From a checkpoint of a small image embedding model: held-out accuracy 100%.
Rows from block 5, named by matrix and row number. Rows with one number belong to one channel. Each number is 128 + 32 x the weight over the matrix's rms, rounded and kept within 0 to 255. All counts start at 0. Numbers have three digits each.
# convs0: first 3x3 conv (model.blocks.5.convs.0.weight, 144x144x3x3), inputs 24-31, a 3x3 kernel for each
# convs1: second 3x3 conv (model.blocks.5.convs.1.weight, 144x144x3x3, transposed), outputs 24-31, a 3x3 kernel for each
convs0.58:123128137138128121136144180140131142219138138122126118150155174138146124140153131100151111114162157112077087159161154145117103105095162110165115109157125125135127122121117115161158168145144145153159164146134146147125
convs1.58:095101100063096086146138077146134082090121109132111128070139137138117091169103090153146118119135132141160168128146152107137061108103097140124110153146137136130068155120121142158145147160130083075095114096118126054104
convs0.59:131132148118111106121129110142089094106142062115161145138159122135109131155120156114098124112106128164107162098135156132206110073229129139128133138092113155133151129123101124098147116118098135156142111108145110138120
convs1.59:205164169131125117110128163184134133118139147111166208176084144117092169148089154097108085159187113136075093180146099107085162133066095131095127136118095141163120171163091142177169102129123175135149162139135177170143
convs0.60:115102131157113100170151148126094156127064119129196040157156159071138126129149185061106058114104119115093056162089161101079132157143044132138140145161116168135147075132155127174145101117148138108130113101097117102108
convs1.60:104090118127093119121164156144114166153128148126155105132170140112175158124167140072144111139106084169081100130155125147086159150141169095108120111134141119126177120121112108129129156107123086096111105089047102152100
convs0.61:088155154118148120124132105152086134106062035089000123129153156090126108124102080119118114193166180161109176109089151122085094056098114232173253207121147113137151198159112091082135139117136121126064094107063065090070
convs1.61:064117147108135185124121147077094108094097079115091123146137145146144125135109151087107069124107084100081066112128143111101131103134144137116112145127144057099097117116129170156172131172100099107105127122099128085049
convs0.62:146150104099128164081108108112089149171118106153097159163164144152110160080142110153113099124225128130160092151195127208181153132082210135083122100081026134115110154125096163145131116112137105124119120114133095111134
convs1.62:099147139088143225172140124184158128159101115146175189181103133131099111133149148203089005169077194121213171082133104125099015060057021122077081132097167134091093089142155146161143111134182126115180093113089185112088
convs0.63:114138137113117127144098145103083134131094114083099073095125157107127144122120142088110126185124151124152193080109165117151116116121193131089088155123102145106163121093122104060124077114082104123121135116171105088143
convs1.63:137105085147112119100103126150103117110091112120107121115143135112114134104113152145153109142192174196109111135102172046085122131125140089117102131127123124096125122166141146145144102148140165149125185139116132125084
convs0.64:117107101112149150100116129140140105134097136172120167157144116128129093155106118125139053117089068112100098100138106146116147140121132153134186149132139116152137160134191132087096156082102118111091132096116140114104
convs1.64:153158165077088122105109116197120132145201139154149179116166188115141201182119102158164125154153134138092125145139088140132101126104077095124120132078125152136117122083129158121123126113068128128094130069088121108059
convs0.65:085134128118136125150147161106121143194121117071059082111141149162074116088098136248103047109151170215095101161148153116158115156091177133093085108172123060073127125161131130171160153083113148127128121118133129103107
convs1.65:136116135144099113209166072185156120140131138156138105172123103065126110159140128102052107075096137119120081075167094142171101156131070104154145077135119040172119141130110126086123116145138156141169125137094134057066
convs0.66:109119157124129136102070115140092161090154157135179131130147153140136114138130105126184114083072145107100205140104103146125161152178085086138145146144146127118135109082100138092117117115134145112150144117099128112112
convs1.66:141160112116140120067143133102132133150121125077144089072169161113141119122120130115103135190092097172086191110088173129128152090139111128146127153143137153165159128133142096131148068102132100066110082074150054068141
convs0.67:110122089154071125112048113055107111095129104125116130150156155181137138151112147157202139111107075141113075144148134121128118154130104140128134126143128147150161175123143182134140181155193127130173125115141142113152
convs1.67:118156155164175100063148181183119191219135155096097135137082106112140099133118072105159106061122074098129106113119118124130141134079126127129102145129102143133112165156106123127085108111068130124130117098117112113203
convs0.68:134091153119114150129145099169119152136183105137157137093099093123147071137133089095222080163077126211121073092084182125129155115149174155140076110104116114081149143114147155107111127200130115134123108115159117119123
convs1.68:174149108141170052148140090141089118126112135113156127139102088146111160166131133078120087110112062158068092135094138102127092090037079128160171125150106085118139115127148093172163082103108102156129146151156129115145
convs0.69:134119084142102111111090110138115027148123082129155098118144102134079090089087123243079196081099182210132150124197105142161115099101125107123138172161155123058141136152161161153146137180126134106086101133130136118081
convs1.69:149082115151116091174140196119143140126136137217103138145090117140131126169161186093065108000141158132162033167166145107063123166064149134155137054120111073128100117092128114137120222136071077102088147081133087086088
convs0.70:083153141114122161147112133098091141131071123066119135117173135118183206075139149176120153132121096139128150110123146095100144121130116141150127136068140140135121203155083168139093151139061120065106155084036167168100
convs1.70:126117206157120120122090145147164119111129105106115092079134100144119089104112141099155180158140174148143116084138139077094147106094181130121092139125084111149111077077111107113152126139125043051056024116094085072112
convs0.71:132189130151158114188150130125189181133170094138139107140155118181161145162176121137158081087123150107088137109112167206091086150143043138101118120144127133099123151135131144115146095136138138141135115154134138148124
convs1.71:091118170085142138124122089107078124115166098131137088120069105123088103083090122131085139151135082127121121093154149097164129146133104121120083147117043122132117115095118095116078097151143106110147139126161081215191
convs0.72:127160124131160146087124133103111134100079165137172137147130155104146142108146121132183161172191109076118105155122185120117152174122182124110078157124129106114127143114127114124147117114134158113145112100132130138129
convs1.72:150084111071113104140164133152178087183160110126156124127105134125154128130094119102128135146111023085100192093140123048144050135161082097148143117112091141117145171081128064116108186171146072097098125125152105111133
convs0.73:122168138145139099108093124141143133146112100100080093131102087148137171101161130071106088093159143139106132089079162132122118107155115154159156133095119122117131143166255105171135131130116119177155097103096134144148
convs1.73:149174167157102150086123142146119149109102099144117106106118135144099064096123140121161147135146158092156144138130133139073120163107134135107113081112102135091115120099132121180144226178103032138142180170155125174112
convs0.74:087090123113132156129186156172133145091100164102075112118082122124099118158143124075142113095174106046183136154094132194124096066155167141176162057135154037132137098126107111139154141164094176115085160132099205147106
convs1.74:099136111117096090162157121051127121139109139147157138106122121111149149103124157136094241136145109111045123177186142148143139183210138093132161132177172179115139145164080122145109130169137189123105131106052095076142
convs0.75:088177152154131108154147113124100093139093117110085082086140111134103107089136111137108102100124111132141167110171120139133144160123147085117076102112151096110144144104135156068212132131149155113131157120135124123123
convs1.75:133122156127181173118127167124101138102122094116148122098119121088104119112122134158130137117149146103117103160161146161127114156156166091098097163155114169147150147190194154163105167126139149219187140141128119128062
convs0.76:097132132153124139165178105157123097110216144168124131098140109122165101112140127168109131102074102162142128153070154136155114179168119150132145134134126094099114139125137150107097134102171154096215170130145130131128
convs1.76:124140142160151109123159145102143117098110134155124117129116118175123159120143151155160145111119132134132092153121124124136121113098124133125182126144128071082156141143101128127146138130097133123125112129101153084078
convs0.77:107127109138131138120114071105098070113087119128153087159103137142126138087091172079124178149214171117166239026088109072138080131147155097129128154134127121182156125149134116140115125125142127115108088085071116134110
convs1.77:079095041114089087037160126099123139131114103149109108118182145182120127111156182126100094171100116145058104151154169162111137122059186124130152118119136099070127141140146090151138151166123106115096123131145095127107
convs0.78:110173107093131128154146113082150124160081127149116161146144146138109148149089137175093119142118192092103151111168139065153144146153076105126116136116137135140182116126122170103108126104118162122148109115120089100120
convs1.78:120119082156160122119148166168124111147073063140109119096107108124105147090173171098139136095127082104211104134167167089066145143104140125141124121092105116111097132144131114147208061106147077070116108117111108158135
convs0.79:114142140123138090141139140092154167131087117175094132132140136144122063106164111080119126099151162144117138203163149075121146172160176133115146118115103159117067121196137134129154118098175062101162100119162122122132
convs1.79:121116093107139061099139148139114154116137072119106101103135139084101133089083117160158157147153106134138105093118093107107093116167127100161136117153152132163168185176094166172145156127148143168165111128127121125115
convs0.80:143125179154115136134120092137085132134114153127101139155119158135117153133145149127216155080180160097074169171071147153105199079129109147186073110126148083133111126120093116127130122159147119142109131117141101117125
convs1.80:115123116136154116140136149170107093152196147118185122099116057142101123064135117132124169183098138108097122120046137065168052101067052138148117105095095071115102096105108097122098079130167111087132184104186092143109
convs0.81:151123111109121109135106096172123130092121157111146111149137168160127170170069129093123129255167105085082236198079117115140164102197116101129143114122106180137108123158096131138130131179112124079128142103124116150145
convs1.81:171141143142113163090103130128146154149171160137122154169154137161156181112114148040146068158128055139101174102079104098080132108124097103095046135078074148173076075055108167086149127121144110117066062103163112195112
convs0.82:106136154111117113120163148104129052053192054094048096107131078126128097136136112081106098157123117151147101148140143114084074146165161132149123142160142087121115132124137125122134111065069141129106144148135127125103
convs1.82:126107197148121051154140148093080105109058114128127067137165122114104061090152118079108068115123111162138154125100148178131066113139052151163122123127120063111098112093074118142110116163141139200164128139140112117110
convs0.83:103112124140097137140113110115114121151205098212114133109158111152137144063087117109129128117077194088226163128066138111197053210182150080118101080151158056112104115107092094116108085126111097104115111127082105121130
convs1.83:099144165107186120107099120094141180143111146164144116117099196149086148150148143046048134059175119092138102133213146171063079116106131072118092134100098169095173178088129107123076140130156159121147145087151104097141
convs0.84:166138112108134154127173171176090168141102097108039109111126161130158143151114147178171125153082119095131106134148158122154148153121108079139155059092160109114135119165149151124164130107121102153139126113143102153134
convs1.84:131200145127121116148138110195075160142174202136126127100106129119105118073112113038129189145127095100135106134162162140169098186157093129139087139147118137102170101112151165137094130124137147112128165071127110166181
convs0.85:135158130094153150128108113132130093098157102126124164113131145144145133067089153171198118145075147080214095092137104088157168099106186167077104121097145151083078140090132169147121180128105121140112110105141129083118
convs1.85:127095120134146115188072132140087104163103080145163127108090117120106139086101131100090160071226095133189099106093150118072049126112108138114158101079069174115122109159091179183111135130168105140115108111058136104130
convs0.86:125149126137153083110096083140169149138171145104126158124129155114149122102097155127201108130067132124092117197123176147091088089110117142144125133110121142136163137109126131128111155137130113085117132145140111127138
convs1.86:115159130132135116136086132114122057148154103154200153172114104083110096085115113097099119103152138150092152172156155133146102141141128128134107149135128108115124128118119122150116140117118111140133115158128126122161
convs0.87:106114092119103138138108126108156186183152177134083062088142162112131110082177115096112102156132117098208174149086138196080092177159087112106125077121164096060058168108133131092137124081103145166144114131105139139101
convs1.87:143120148112126101111113123184106149139082106123132081119133128118136136143170120131142082165114139128172058079146105116137106102131105064093124071067113100160145124120117139124104083055142118142140078118100054086089
convs0.88:120116111151134141104112100085161146103097133067096142192140186106146187127081187159138105192173158157090149171161103153130142116154115133092157115146183104120098134144102132162128106110114084147108094152137097114135
convs1.88:151111112118150101126116094142132124083067170143100147149180078072174115172131150119141096128142062194100209114113129143129133142128097118096114106107125106133161126143128115170142148120123099109122073152126171131077
convs0.89:122126156149141133152138125130106097104111098129102095159098102143111085105084102141121162110107120086086104134197069129134123089098081115130100131079113125099121128114163115168162073128152103113134127157133108149169
convs1.89:169085160117092098092109123147110120128159116159130100091135140147114121149114203127122143114117138129139096105126122078131065111089110136147152147129139135126106156102096103112122148119072150177168169182131174127051
convs0.90:116108087116110143134170141051156101121076082088120122171076171137134121106113117138103095145146193155180122124132158198100036182087113121092114075136061118182139154142200161140114158155127116112108139143131159153086
convs1.90:133091099109129182148136095168139209083086120127095117130124100135147144099127121124025067110112162130191050054131068158159076102066083137112093080044126173143105117105105152133110152163126095040064085152157132104097
convs0.91:089110129119115142144153124100069049108111066162114134152135152143162156102154146088139125139133108124139182138109133094064126133145133120120131097175125177178130128091121140127120137101115106094107129113123147114109
convs1.91:146137144114121163119136175190146158120134096146154133162158162142085110119050143102122159142167085178092075157137111127171194106094110142148176165164124194170140135164111125108146102133144169223123141109102126140133
convs0.92:131086131100135141152133133119080139192117142110151114144179181133129111117139128110214095153130137072115125176100187131098160158143133140045100116177153122134106110105119111139117177133143137165129148074111131119136
convs1.92:086126092145127156137154136117113170111096031135129088050099110111149108120176131138169188140090033133076188181146139068159119123145086157141171114095112094145161109113143140223121141112152075118060098117120082098121
convs0.93:114140109145162164116126127143161189161150173106142126162133138159137124146140160098100123130067127094073094103118131089098104091178113106095135099121112108100106182137127167135098161125142174161101171150122164138146
convs1.93:074125116069032111171130149235173056153184146198189187041076125050054054093086052140115132129160090144162166156129134130136154162091093144150165162192122104096151127106122112112092150110076134109083152132186094120115
convs0.94:145142137116126144111152134085165106101149167079136181119152143081137146124117143148145148082149111110134148177080089112078116037181153120131141162121165144106142107104138155127131110160123101126114167132137122115103
convs1.94:106101040122070105140139087158142176143149123106155125089135135101127149159120103149141129177134153176120202103115147107135154116099128093119119119115139158131168167168139109112103117097122116086123042052078093067129
convs0.95:076136116099190148140172117101159095132190147175025128117118129145103117103132115125052143129155112132169132073120107143230123125162114110052102143059101126116069185131131119121085109147141132145095117104107114081090
convs1.95:118114154131133117083095113144143103123089127149151120110149127110121093125112118081129130126101149030163127084051169143091134122157118160119134126103122114101110098105106145134155171146171097140166111115156101120158
convs0.96:109097155092112125137135172188099077129041099115055097120140140064138100150132145095175118141121078150172157161098082110122168137146078202136080113114103150137149150122107135153112163109080152137106183086115211147100
convs1.96:088084121119103137081152111130127149151133139119134153160112094153119091127134115103104126156107106093092100114159159125139124114095069122110076144117117150136159188131087113141139146136095128128087093066041080076115
convs0.97:187097106100143127152143112130174097143165081108108125076127138087143103185230149107108143093152103116146144157142134128139142205206189152127123123111142128184170136152123164128198050120170114132150094137145113085115
convs1.97:124119148088162134132133141164118142133138101128133125139082085152141118173117129144118120116073109126141165095074111091130090108137137043076090119101126168162143110105081139149137108141129162151150115120116036021077
convs0.98:104118096119124140113121139161146094086086114134156125113085088139142111147171141064218131135161094065121103199108119107216196129140070104102105094101119121125159159160127131102116155107129148125124117137128102097083
convs1.98:130134124147153110116133128135120116124131091162130083114107105145142110118133153112101181198100079053110107128171152100130108132100000161170093062125105068153147159122136082125162092095147069124104101094168052130162
convs0.99:136101126135113129113130136175120152146161138181124130147132119103114128133119129120145134137122130109114126145132122121140126163153123150124148119132133088115115127145132110164148125153169141141132117116140132169157
convs1.99:132118160096126152134174164194133124181156192144108166120150150078066098113097125085145088124109125105150146153115119188127117170129171093106121115156147111135150140113095126184131112112101157174102161162187168158186