From a checkpoint of a small image embedding model: activation relu, depths [4, 9, 4].
Rows from block 7, named by matrix and row number. Rows with one number belong to one channel. Each number is 128 + 24 x the weight over its row's rms, rounded and kept within 0 to 255. All counts start at 0. Numbers have three digits each. After the name is the row's rms in percent of the matrix's.
# convs0: first 3x3 conv (model.blocks.7.convs.0.weight, 144x144x3x3), inputs 96-101, a 3x3 kernel for each
# convs1: second 3x3 conv (model.blocks.7.convs.1.weight, 144x144x3x3, transposed), outputs 96-101, a 3x3 kernel for each
convs0.14 099:127120123117103109129111134128142142117103119124130136162134152139150112160167178143125120141145142133140140136140177162117092095243184109119124123119116124127143
convs1.14 121:131120140117158135096117148140104095156129124105024122089126137145143163100142134137117124134151139133164143086110101135147122091134141145119122134118120125130140
convs0.15 105:145124150143104142127125128141111125117135120117151130146135106145126146124133130143120134115147126164136143142128114118082146051088244120123148161118113119141107
convs1.15 108:101124131160155136081154134134113123131140181113128102132120099119162144141106113135111109132133121170133137095144159122117083134126135157117144137114130117124135
convs0.16 094:141136120131148141113128119142111115099131122147101156144135120070141114127159148124113142147173112127121129132125150063059143180193126139165134113119133134119129
convs1.16 095:169142120127140106124129122142133095088126123090127160140149103163121149091102165114117099147125112124118140160117115160186117098094107147155084162115119167099168
convs0.17 108:102100097126127115118098100119126129128116146137118101132132113131143178143112121120139116100138112122132139098122125220128198121181115133136144118110138129111117
convs1.17 120:130112119150162122092113138124105129129117111074074098135083179126115147135149141155147187143110113122143089116079139100113091144116157121131123141147148121151091
convs0.18 095:135138152135108128130122139139143144126112126143125113139126150147138173094170140128110119119120132133135122133120116112118105097106132123112123152129138149132098
convs1.18 102:127128151175146126151165150119106151130095136119125110149094093160133124158170182133115156145114103149107128134143152112132164056139163146145128098128131127098160
convs0.19 098:120140116143144123093147142144132127105132149168124150130129124107127118146122147135143141108120141112135122075121116166107111147162103124147101114157136103123100
convs1.19 098:094120086111123080106074036119092153145149144119097132112145184110144130110137128157128160110140128128180115119093119107097074090124116109120135129131116127155141
convs0.20 093:123119133125115117127124119110097132151112110128130148118137136129159116138127100117133148124119101145125121119158127149135178104097109133125125157157103115132130
convs1.20 113:099139110141121157161144111139172142127131122124136145126107120062151091114070135131091117150108092136082122135095077142143125107126103161126144128138121149126120
convs0.21 092:126126131127124153132127115118144129138144126106144138141113102127136136112130144140134142143140152110141117146156134108138127183173185140116105169179146120108111
convs1.21 107:126127137121111119083126088127120110112141130150109134197130132150141167131107147159137131149108110142137133135156123114093073132087051103131123132153147126121120
convs0.22 102:144157096131101085115104105125150130120141122131137168184101111085165126118122124116138108097139119100100119113186160117095100114144130163146098162134097132103113
convs1.22 082:126155189152148135156133098146197143103146134109128124126122091140174134148151138116143131130126143167136126135138108111132159121133111113100082123119088133136119
convs0.23 092:121126117103100112126089123087142138088130138134119116071124145097084124114147109150143123115128146132128152154125128140134104160097132151110135137108110135120109
convs1.23 105:145068090139168147109096104102113135116128113107141121126109141132063096133149114097153090129121127116134136119114097113115118120083112125113138154127125131164138
convs0.24 096:163114133159125133115121122128095139131129111136131098155106138139118088145148116122113102136126118117115129131113119111090082190126139148151132151135122127142111
convs1.24 099:134135153099130117121110107160178099115164133111121148108132103109133139101135164073154106111148123099121117122106089155119083147111151103138142122126105140112136
convs0.25 101:116092117154139118081104125110113114131147145117156131126127125134153128132197112125142108128120135132099105174149161136155116085118118132126104116158124140104151
convs1.25 083:087137118094149094134160138155119138134107105113135095106149136120120101115093136117113148120129117120158086139115141160129135153118118169130113118087127149092150
convs0.26 113:150151056188198058136128076155136129135125126136087145146093125146111113124112148115129127127145141151135133142092105125115147143094090133132087147133060140085067
convs1.26 095:170160148157171150126152101144121112118112105130083102172163144118110128091132129113121132139140124107126098094117135105109141110107128142123098172116101145114101
convs0.27 101:098118134116122130116132119093125124126140137125130143105180147112146115131135171110154133108124111138144145132158138122128169111105151128146123112116145133122117
convs1.27 113:126183134126131100108106124138154180145123122129159102145144126095155138140111130125094107111136106104110116162128141133127100148172142137107153131133151174124166
convs0.28 104:161133122146116132132119132130130116119113146119148142152135157132121119113121119130105142118135127123113146133182112151099084140127164135135115115104142126128126
convs1.28 114:101075133107131120119124123074141102122147133156117134155085122161137158104131104110130159157111137156158177119087120151115134088072133165144091131134140114128139
convs0.29 095:132130102119108123118129120120158154139169140115107141122134129154140112175064134113138131122114102137120150160076143114158198056110115141140142139106124153116146
convs1.29 086:114097125127126161066115137166102130149083105140105060145154165134198157122169136102110118120110114172177175126128134120119161125071083174151142106138136146182132
convs0.30 106:148144132098122155102057107116127104084124092102170148139127089146154138100120135143149159123139123166139119146129121140134137130110108112130098126188164081156180
convs1.30 090:123164169150112093161096103120154147089096075121114144136137149134151141135111096101095103109119110124147112117152109119113137132143127096112118082096097109124075
convs0.31 100:097126128107129107126126157118133112137147145144124124103136120137111122105129119109125146162127156137141140170178088184118144162095136117135116119140132107095111
convs1.31 104:128090124088132092115124164061113082076088107108131133166168069122133126183124174131233123142134110157133120156134091155112075156138093141176085154140110150099102
convs0.32 099:132114101127125143141103127151123137152120138117118145113171152117157130167121117140113165146168122118110160113151098101133113143194125136123134128125109120131104
convs1.32 098:114081101104123117083124147138112104128145094120111107134154120113119122112144156139147164139128106157136089138124115121152097146103124111152131100118117155162148
convs0.33 112:162128127131135107112123131100105171122140120130132121112125135113129138133115130101143074106162128140129133117132118157158123118159116140084164139128115141143112
convs1.33 100:127131130145136141174169122130092127112142121100122151107083113123153098152110128144128122117155102120122119102118118129145113112131104090109130079104074118130113
convs0.34 112:132124126146138113123100117131115149129147106113117127109127149118103124118144132103130110125135121123118134118127141111111099106159115139127145134146100114108133
convs1.34 100:139123160101136180150133135107141073126144130120103118128107098137130125175158166148112132154124122117101130125097118130147133120103108171124101149119121134128136
convs0.35 099:126118137124138135120144169127146130128144139163194080128114140143114142159157100120152133159157105136120113133115143127125140066077122105143132127168135131167115
convs1.35 082:104081117118110120098096131143134115108126119161122106132123158131134201124110126121100068125108105107117142138132150185107151168108124121105116085116104104133127
convs0.36 097:117124110116135145152145129111117137128126128122124129119106140128128127143130147179136148130117155145124148124158111206100102131106145134143160102131114155164150
convs1.36 097:183126119146137089125112107143135144125153172120129173097097129131112107157151129143148164136175116093124104128166112176149113084124138131113136143079140140119144
convs0.37 108:134130114142133092114118118116181193155141178126115130162159120147123133127162152115134102128123115093133110059110093105120115093117108106137133136091121114105166
convs1.37 089:055100114073107146084146150156147119121117093117097091156154106179163133173143172101096136106122161120072185130098118142166123178099113187150138143140139137162142
convs0.38 106:124122113150173139142202160133106136101124117131127153154127155100130120100093136144135157125141130137175170127105101148142110127130127100105059123131072131171124
convs1.38 094:119106088144111032090082028131117135109108127103107122111155126132094088135129109132099130122109108098109096131123095133119115104137119156111110159083084165138126
convs0.39 089:141149136132152122132136124107092114092106128121112142081131111129125096134115130124142119161159171161139120142177124104116117112114160185154133139130095129147125
convs1.39 096:147102140135132132164134123157159142118142099102121120121136129104112091113126100130156108151115103145107147155105114183155117119040118179134127162146116140142136
convs0.40 095:115097115118140126124115130132155172109126144125120146142174145145154129103120121135117152146132119152132147114099157127157181109104100127128132110115116133113113
convs1.40 101:123128105134141140117118100125130141104149162110168134162133147147152125118176160118191100133158095087131141124089098145135125138096133129112097141149159135122116
convs0.41 100:123120120132120137157113122095130158137130130114120115120131137102141121113109143123127156142122125151091122151133156099155124088044138115134141123081128163143097
convs1.41 112:103113139125128119198139132142110134180153156143094114173148108130148127177157163126096090132096106128093075214170119086102117110093147144108150141156160111142133
convs0.42 099:139145108158151136158137115111115088132119122155143162151117103131132125175120109104142130089109137118135122169076100121135130133121113082148112135160132108098132
convs1.42 113:123111146133146171110094128124160167134148119128150103153156135103123141130150139134123126172137101117132118173113122115098164087103160133125152137146162114094122
convs0.43 097:110136109114133146121144151145135124122159109109147143145131144137142121122133147109112109132142116142131122092115184159092102104117150136100091116124116149162115
convs1.43 109:098140175112121148113089093143135126122156123109107135124132146086160181113120180124104120142132142186135139152162170108077132154087094154147161127105140136095123
convs0.44 100:110135137105115142108109100116164116130124134124122143145168127139127163118127132094108137118102120133128127150108161096159198115145109107105137114126126127128119
convs1.44 113:131104127152138141152153137123131147138141128118161127149136109138131100118119108155158150087129113110151108098093145109120140121140128133120179137109185125148160
convs0.45 106:089104132082097123118119155123105135119092150169105122119138120149148121164124137126103106124096124115140109111151100126098160153191113114126152094096175147130118
convs1.45 100:115109142150158147156144202136101114132142071169111125120135125106141125123121120199149090150105134151162137150126113135132110158149129123148093118114106149094085
convs0.46 097:147131144151118105137120126120134130136120129159155141129137133112153111161142110141159132129145148142115116131118133125115134132141148105114111124111113138118162
convs1.46 096:143128148145141152123126108100139137106132140116159144148149147165145143156129177113121123120106135151128132133114112145119097123102094141133080133110101116106098
convs0.47 109:101122141112119130127107156140121151115141142115132119142093114127114114136128113127117147148131146156150141102136125112113103160122148128127133133118126133103142
convs1.47 111:109127167095100168121097143063113117148108092133105156141122130161186148080121151129131061150097119137123107112126090150143139115127109119110067111094100130061114
convs0.48 094:129111108109115156132137134114136130122119130133150133113154148170092117134141133110118121128141125146122169169105154124110134136113126153119132108139162111123133
convs1.48 097:090065094114099118045058190105132110125138160167117104108125137125114129129125157112160209147135113139117120122145123131123118123130122062147123128148128137109148
convs0.49 114:142147122119184122129133110139119137118117172121135118105130131110148192094146114113119095121099126109111099148098125114131111126110140130109083118151129085133097
convs1.49 094:135126096133119111122115123127176127106088102089109112150131158147086132120107126124127151095135123129131149162120113117121097154122127123136131114099134152116112
convs0.50 102:151136109146126124142111136144120147148177119118136099103122153167162113119116150132111153118130121134138131124131118143134132109095141106161143138141114118126147
convs1.50 083:087151164115165124164145128126147119101093116128130129178156155113128162148110133115110159138107139142121080136149141163112146167134151140141080109084110124117135
convs0.51 099:144125116130107105114146123121101121126132116129116128125129118128136134147104148154155133153143109156126125132158175106182122134108043116096136126126119121132116
convs1.51 108:163151122117149105075127100087122131095099153093113125095136138106138164118151174136169108125158106129150176123114114110070103138134132125154123196142155154119132
convs0.52 095:144116120140138140136126125132132126106107127128094132098089116153144104129114109144125108123146125134145131105161127108133182139124083133137103116117121139157123
convs1.52 093:116119107115082108065079074125141126150158086099103104137143123092128172129106122091118093144087123129156164108120115105105082140052069156154151185136130141171143
convs0.53 108:161151148122159176105111137143122121157148101116124139117102142125165105136132126121116156116129152143133123126138144106121124092139148177146150158159144104104159
convs1.53 093:124119166140129141116140089140130151142094134119155168140152153110130149120124146168119132126133128097136104116137157165124152124153143133139127089077125101111111
convs0.54 101:141122118111097118103115142129096101185169083151141129138121168151167138147131146138147134132131117125102103125119145145135148115097092132093083162144072112124143
convs1.54 086:096077095104117154093109113122125151091125114131122127168134127138129143144129146135130122143102119137114127115121114135111119141125130092140140148127152118147134
convs0.55 103:112111114143122125164108139119140131116108138124132127118142165140112167127118122130099133128127113120102108057152143069142083135205107120103102119134145125105143
convs1.55 118:126146085105135114138132153153144112096070176149076141113116093152164127112222123120105114135097119141149133122114122143152081087131119146109129120117092144103112
convs0.56 094:131116136087127130113132160115128110143124092143107104125116116155140126148094125163123108135142140131137146137104151146157131132118130134148133121104137152140128
convs1.56 099:111133114107129123108148105125145149131108120138127121125162144130123137144186161162126119132164128123128062144137097159107123098109191143160142140137133103092151
convs0.57 099:123160152120100121133151115104126116092129142146144081155174133114151124131130099130136126108101112108140103109128101077136194178116128136125147092111109123138082
convs1.57 095:150125198114137147138123108152133164103128115112081102131129144103159166114130148133127131181140153132159134124136186119133145100094117147133154107121117124114123
convs0.58 100:115121125111124088111118113103108120124123122141139153119094103153130143120179136145106133126115122106107125120106093102169126137167104123150131135133141131142123
convs1.58 090:130108114101116147083124075160133136168128134152147125059128188101133140104110132117145122106114116125145158111138086115112116102123109150134116115189151151187156
convs0.59 092:131122122123122139137143118121140134167114081124133157105141143151118121091132126111113112128130124104134097128152182110091168090154120130134153113132115099114114
convs1.59 082:106066130121133129118106158128145147133178134133140136118086155106141138128115139135118153187116174164161170117111144096105125126112115147141139157132161181161163
convs0.60 095:121113136152113124130125136137134136140148143110130123144133129127134111106109136153157134131153119170142118105140150156115113146132156131125121132118126135132132
convs1.60 107:120127143126137121128120093115140118104123130098093114135134132132084113129152132116113080164130124131082090120120135105092112145055067088147138104149121150137093
convs0.61 107:140191136124135142138122092156110116137123145144061141134095123102168148133134155130159128168125113165137105142134145115091132089127119100153129109117156144066128
convs1.61 086:165139111109131104133179147149099090157111096125156123124133114115126100109111087102099077122106137160101076131132112115123112159138111153122113123095117182124127
convs0.62 093:126134114143130114152136126126129103137129137132142106099126114134138141121144099135110112153120159127175114107160162106080096164173130102121123131141137128115119
convs1.62 106:122136151124139118132124162141130102111100122129151145103128148113114145141102125120111114145127076109082101146109104132112105107155161124128110160099104136118104
convs0.63 098:135113089152139105129124121115117088134125115119084108082155136102100118152118110098133102133145101165128120149116111132149134114155129139113078134122107126108076
convs1.63 077:099139148098145135146124118125128123099141132157101077121130160115165113130148132101129155128108138143087168143130165147139134116133104135157141147167179165114124
convs0.64 103:115121110145136127143142130105157142128122190080080094138141094134155166093123122140113138133126169128135145189090141099183135128133130155130125144110129122115121
convs1.64 110:169112141126115081149127140141089105118121113142127090164128051126133157157141127101123133083152109115164098136129117089142095135149179092133139143129122143146144
convs0.65 080:113110124125124132137141139111131101117086104096100120153159119137159166138128163148108132114110103114161113147129120164108111130102105116085127119096108134118123
convs1.65 089:150137135120153127133124128183171135173170145139142128134110114170155132176170158151111142147120122135127117139099093108094118148150180130122166149121093117126097
convs0.66 096:139109123127116145136140142122113120107109140144120116137154177123107135116081093127134135130131139125129156178097116114150131131153070106113133135110151129118135
convs1.66 099:163123125139114099110125108128129143127150142121154118094120089131094107141157126173119135139121090096178121131121097102101111115139139129095155142112102120158137
convs0.67 093:082139120122132132124094100168157131153109131140111114106152144109100125114150118128096112135129157094122142150126139132156097148157135129134131106100124153129112
convs1.67 100:122162099096125118097137106079072097115120167163129149138143186109118122127131150176121133152111130139097134111098125127164145105085148165121096162132122144113116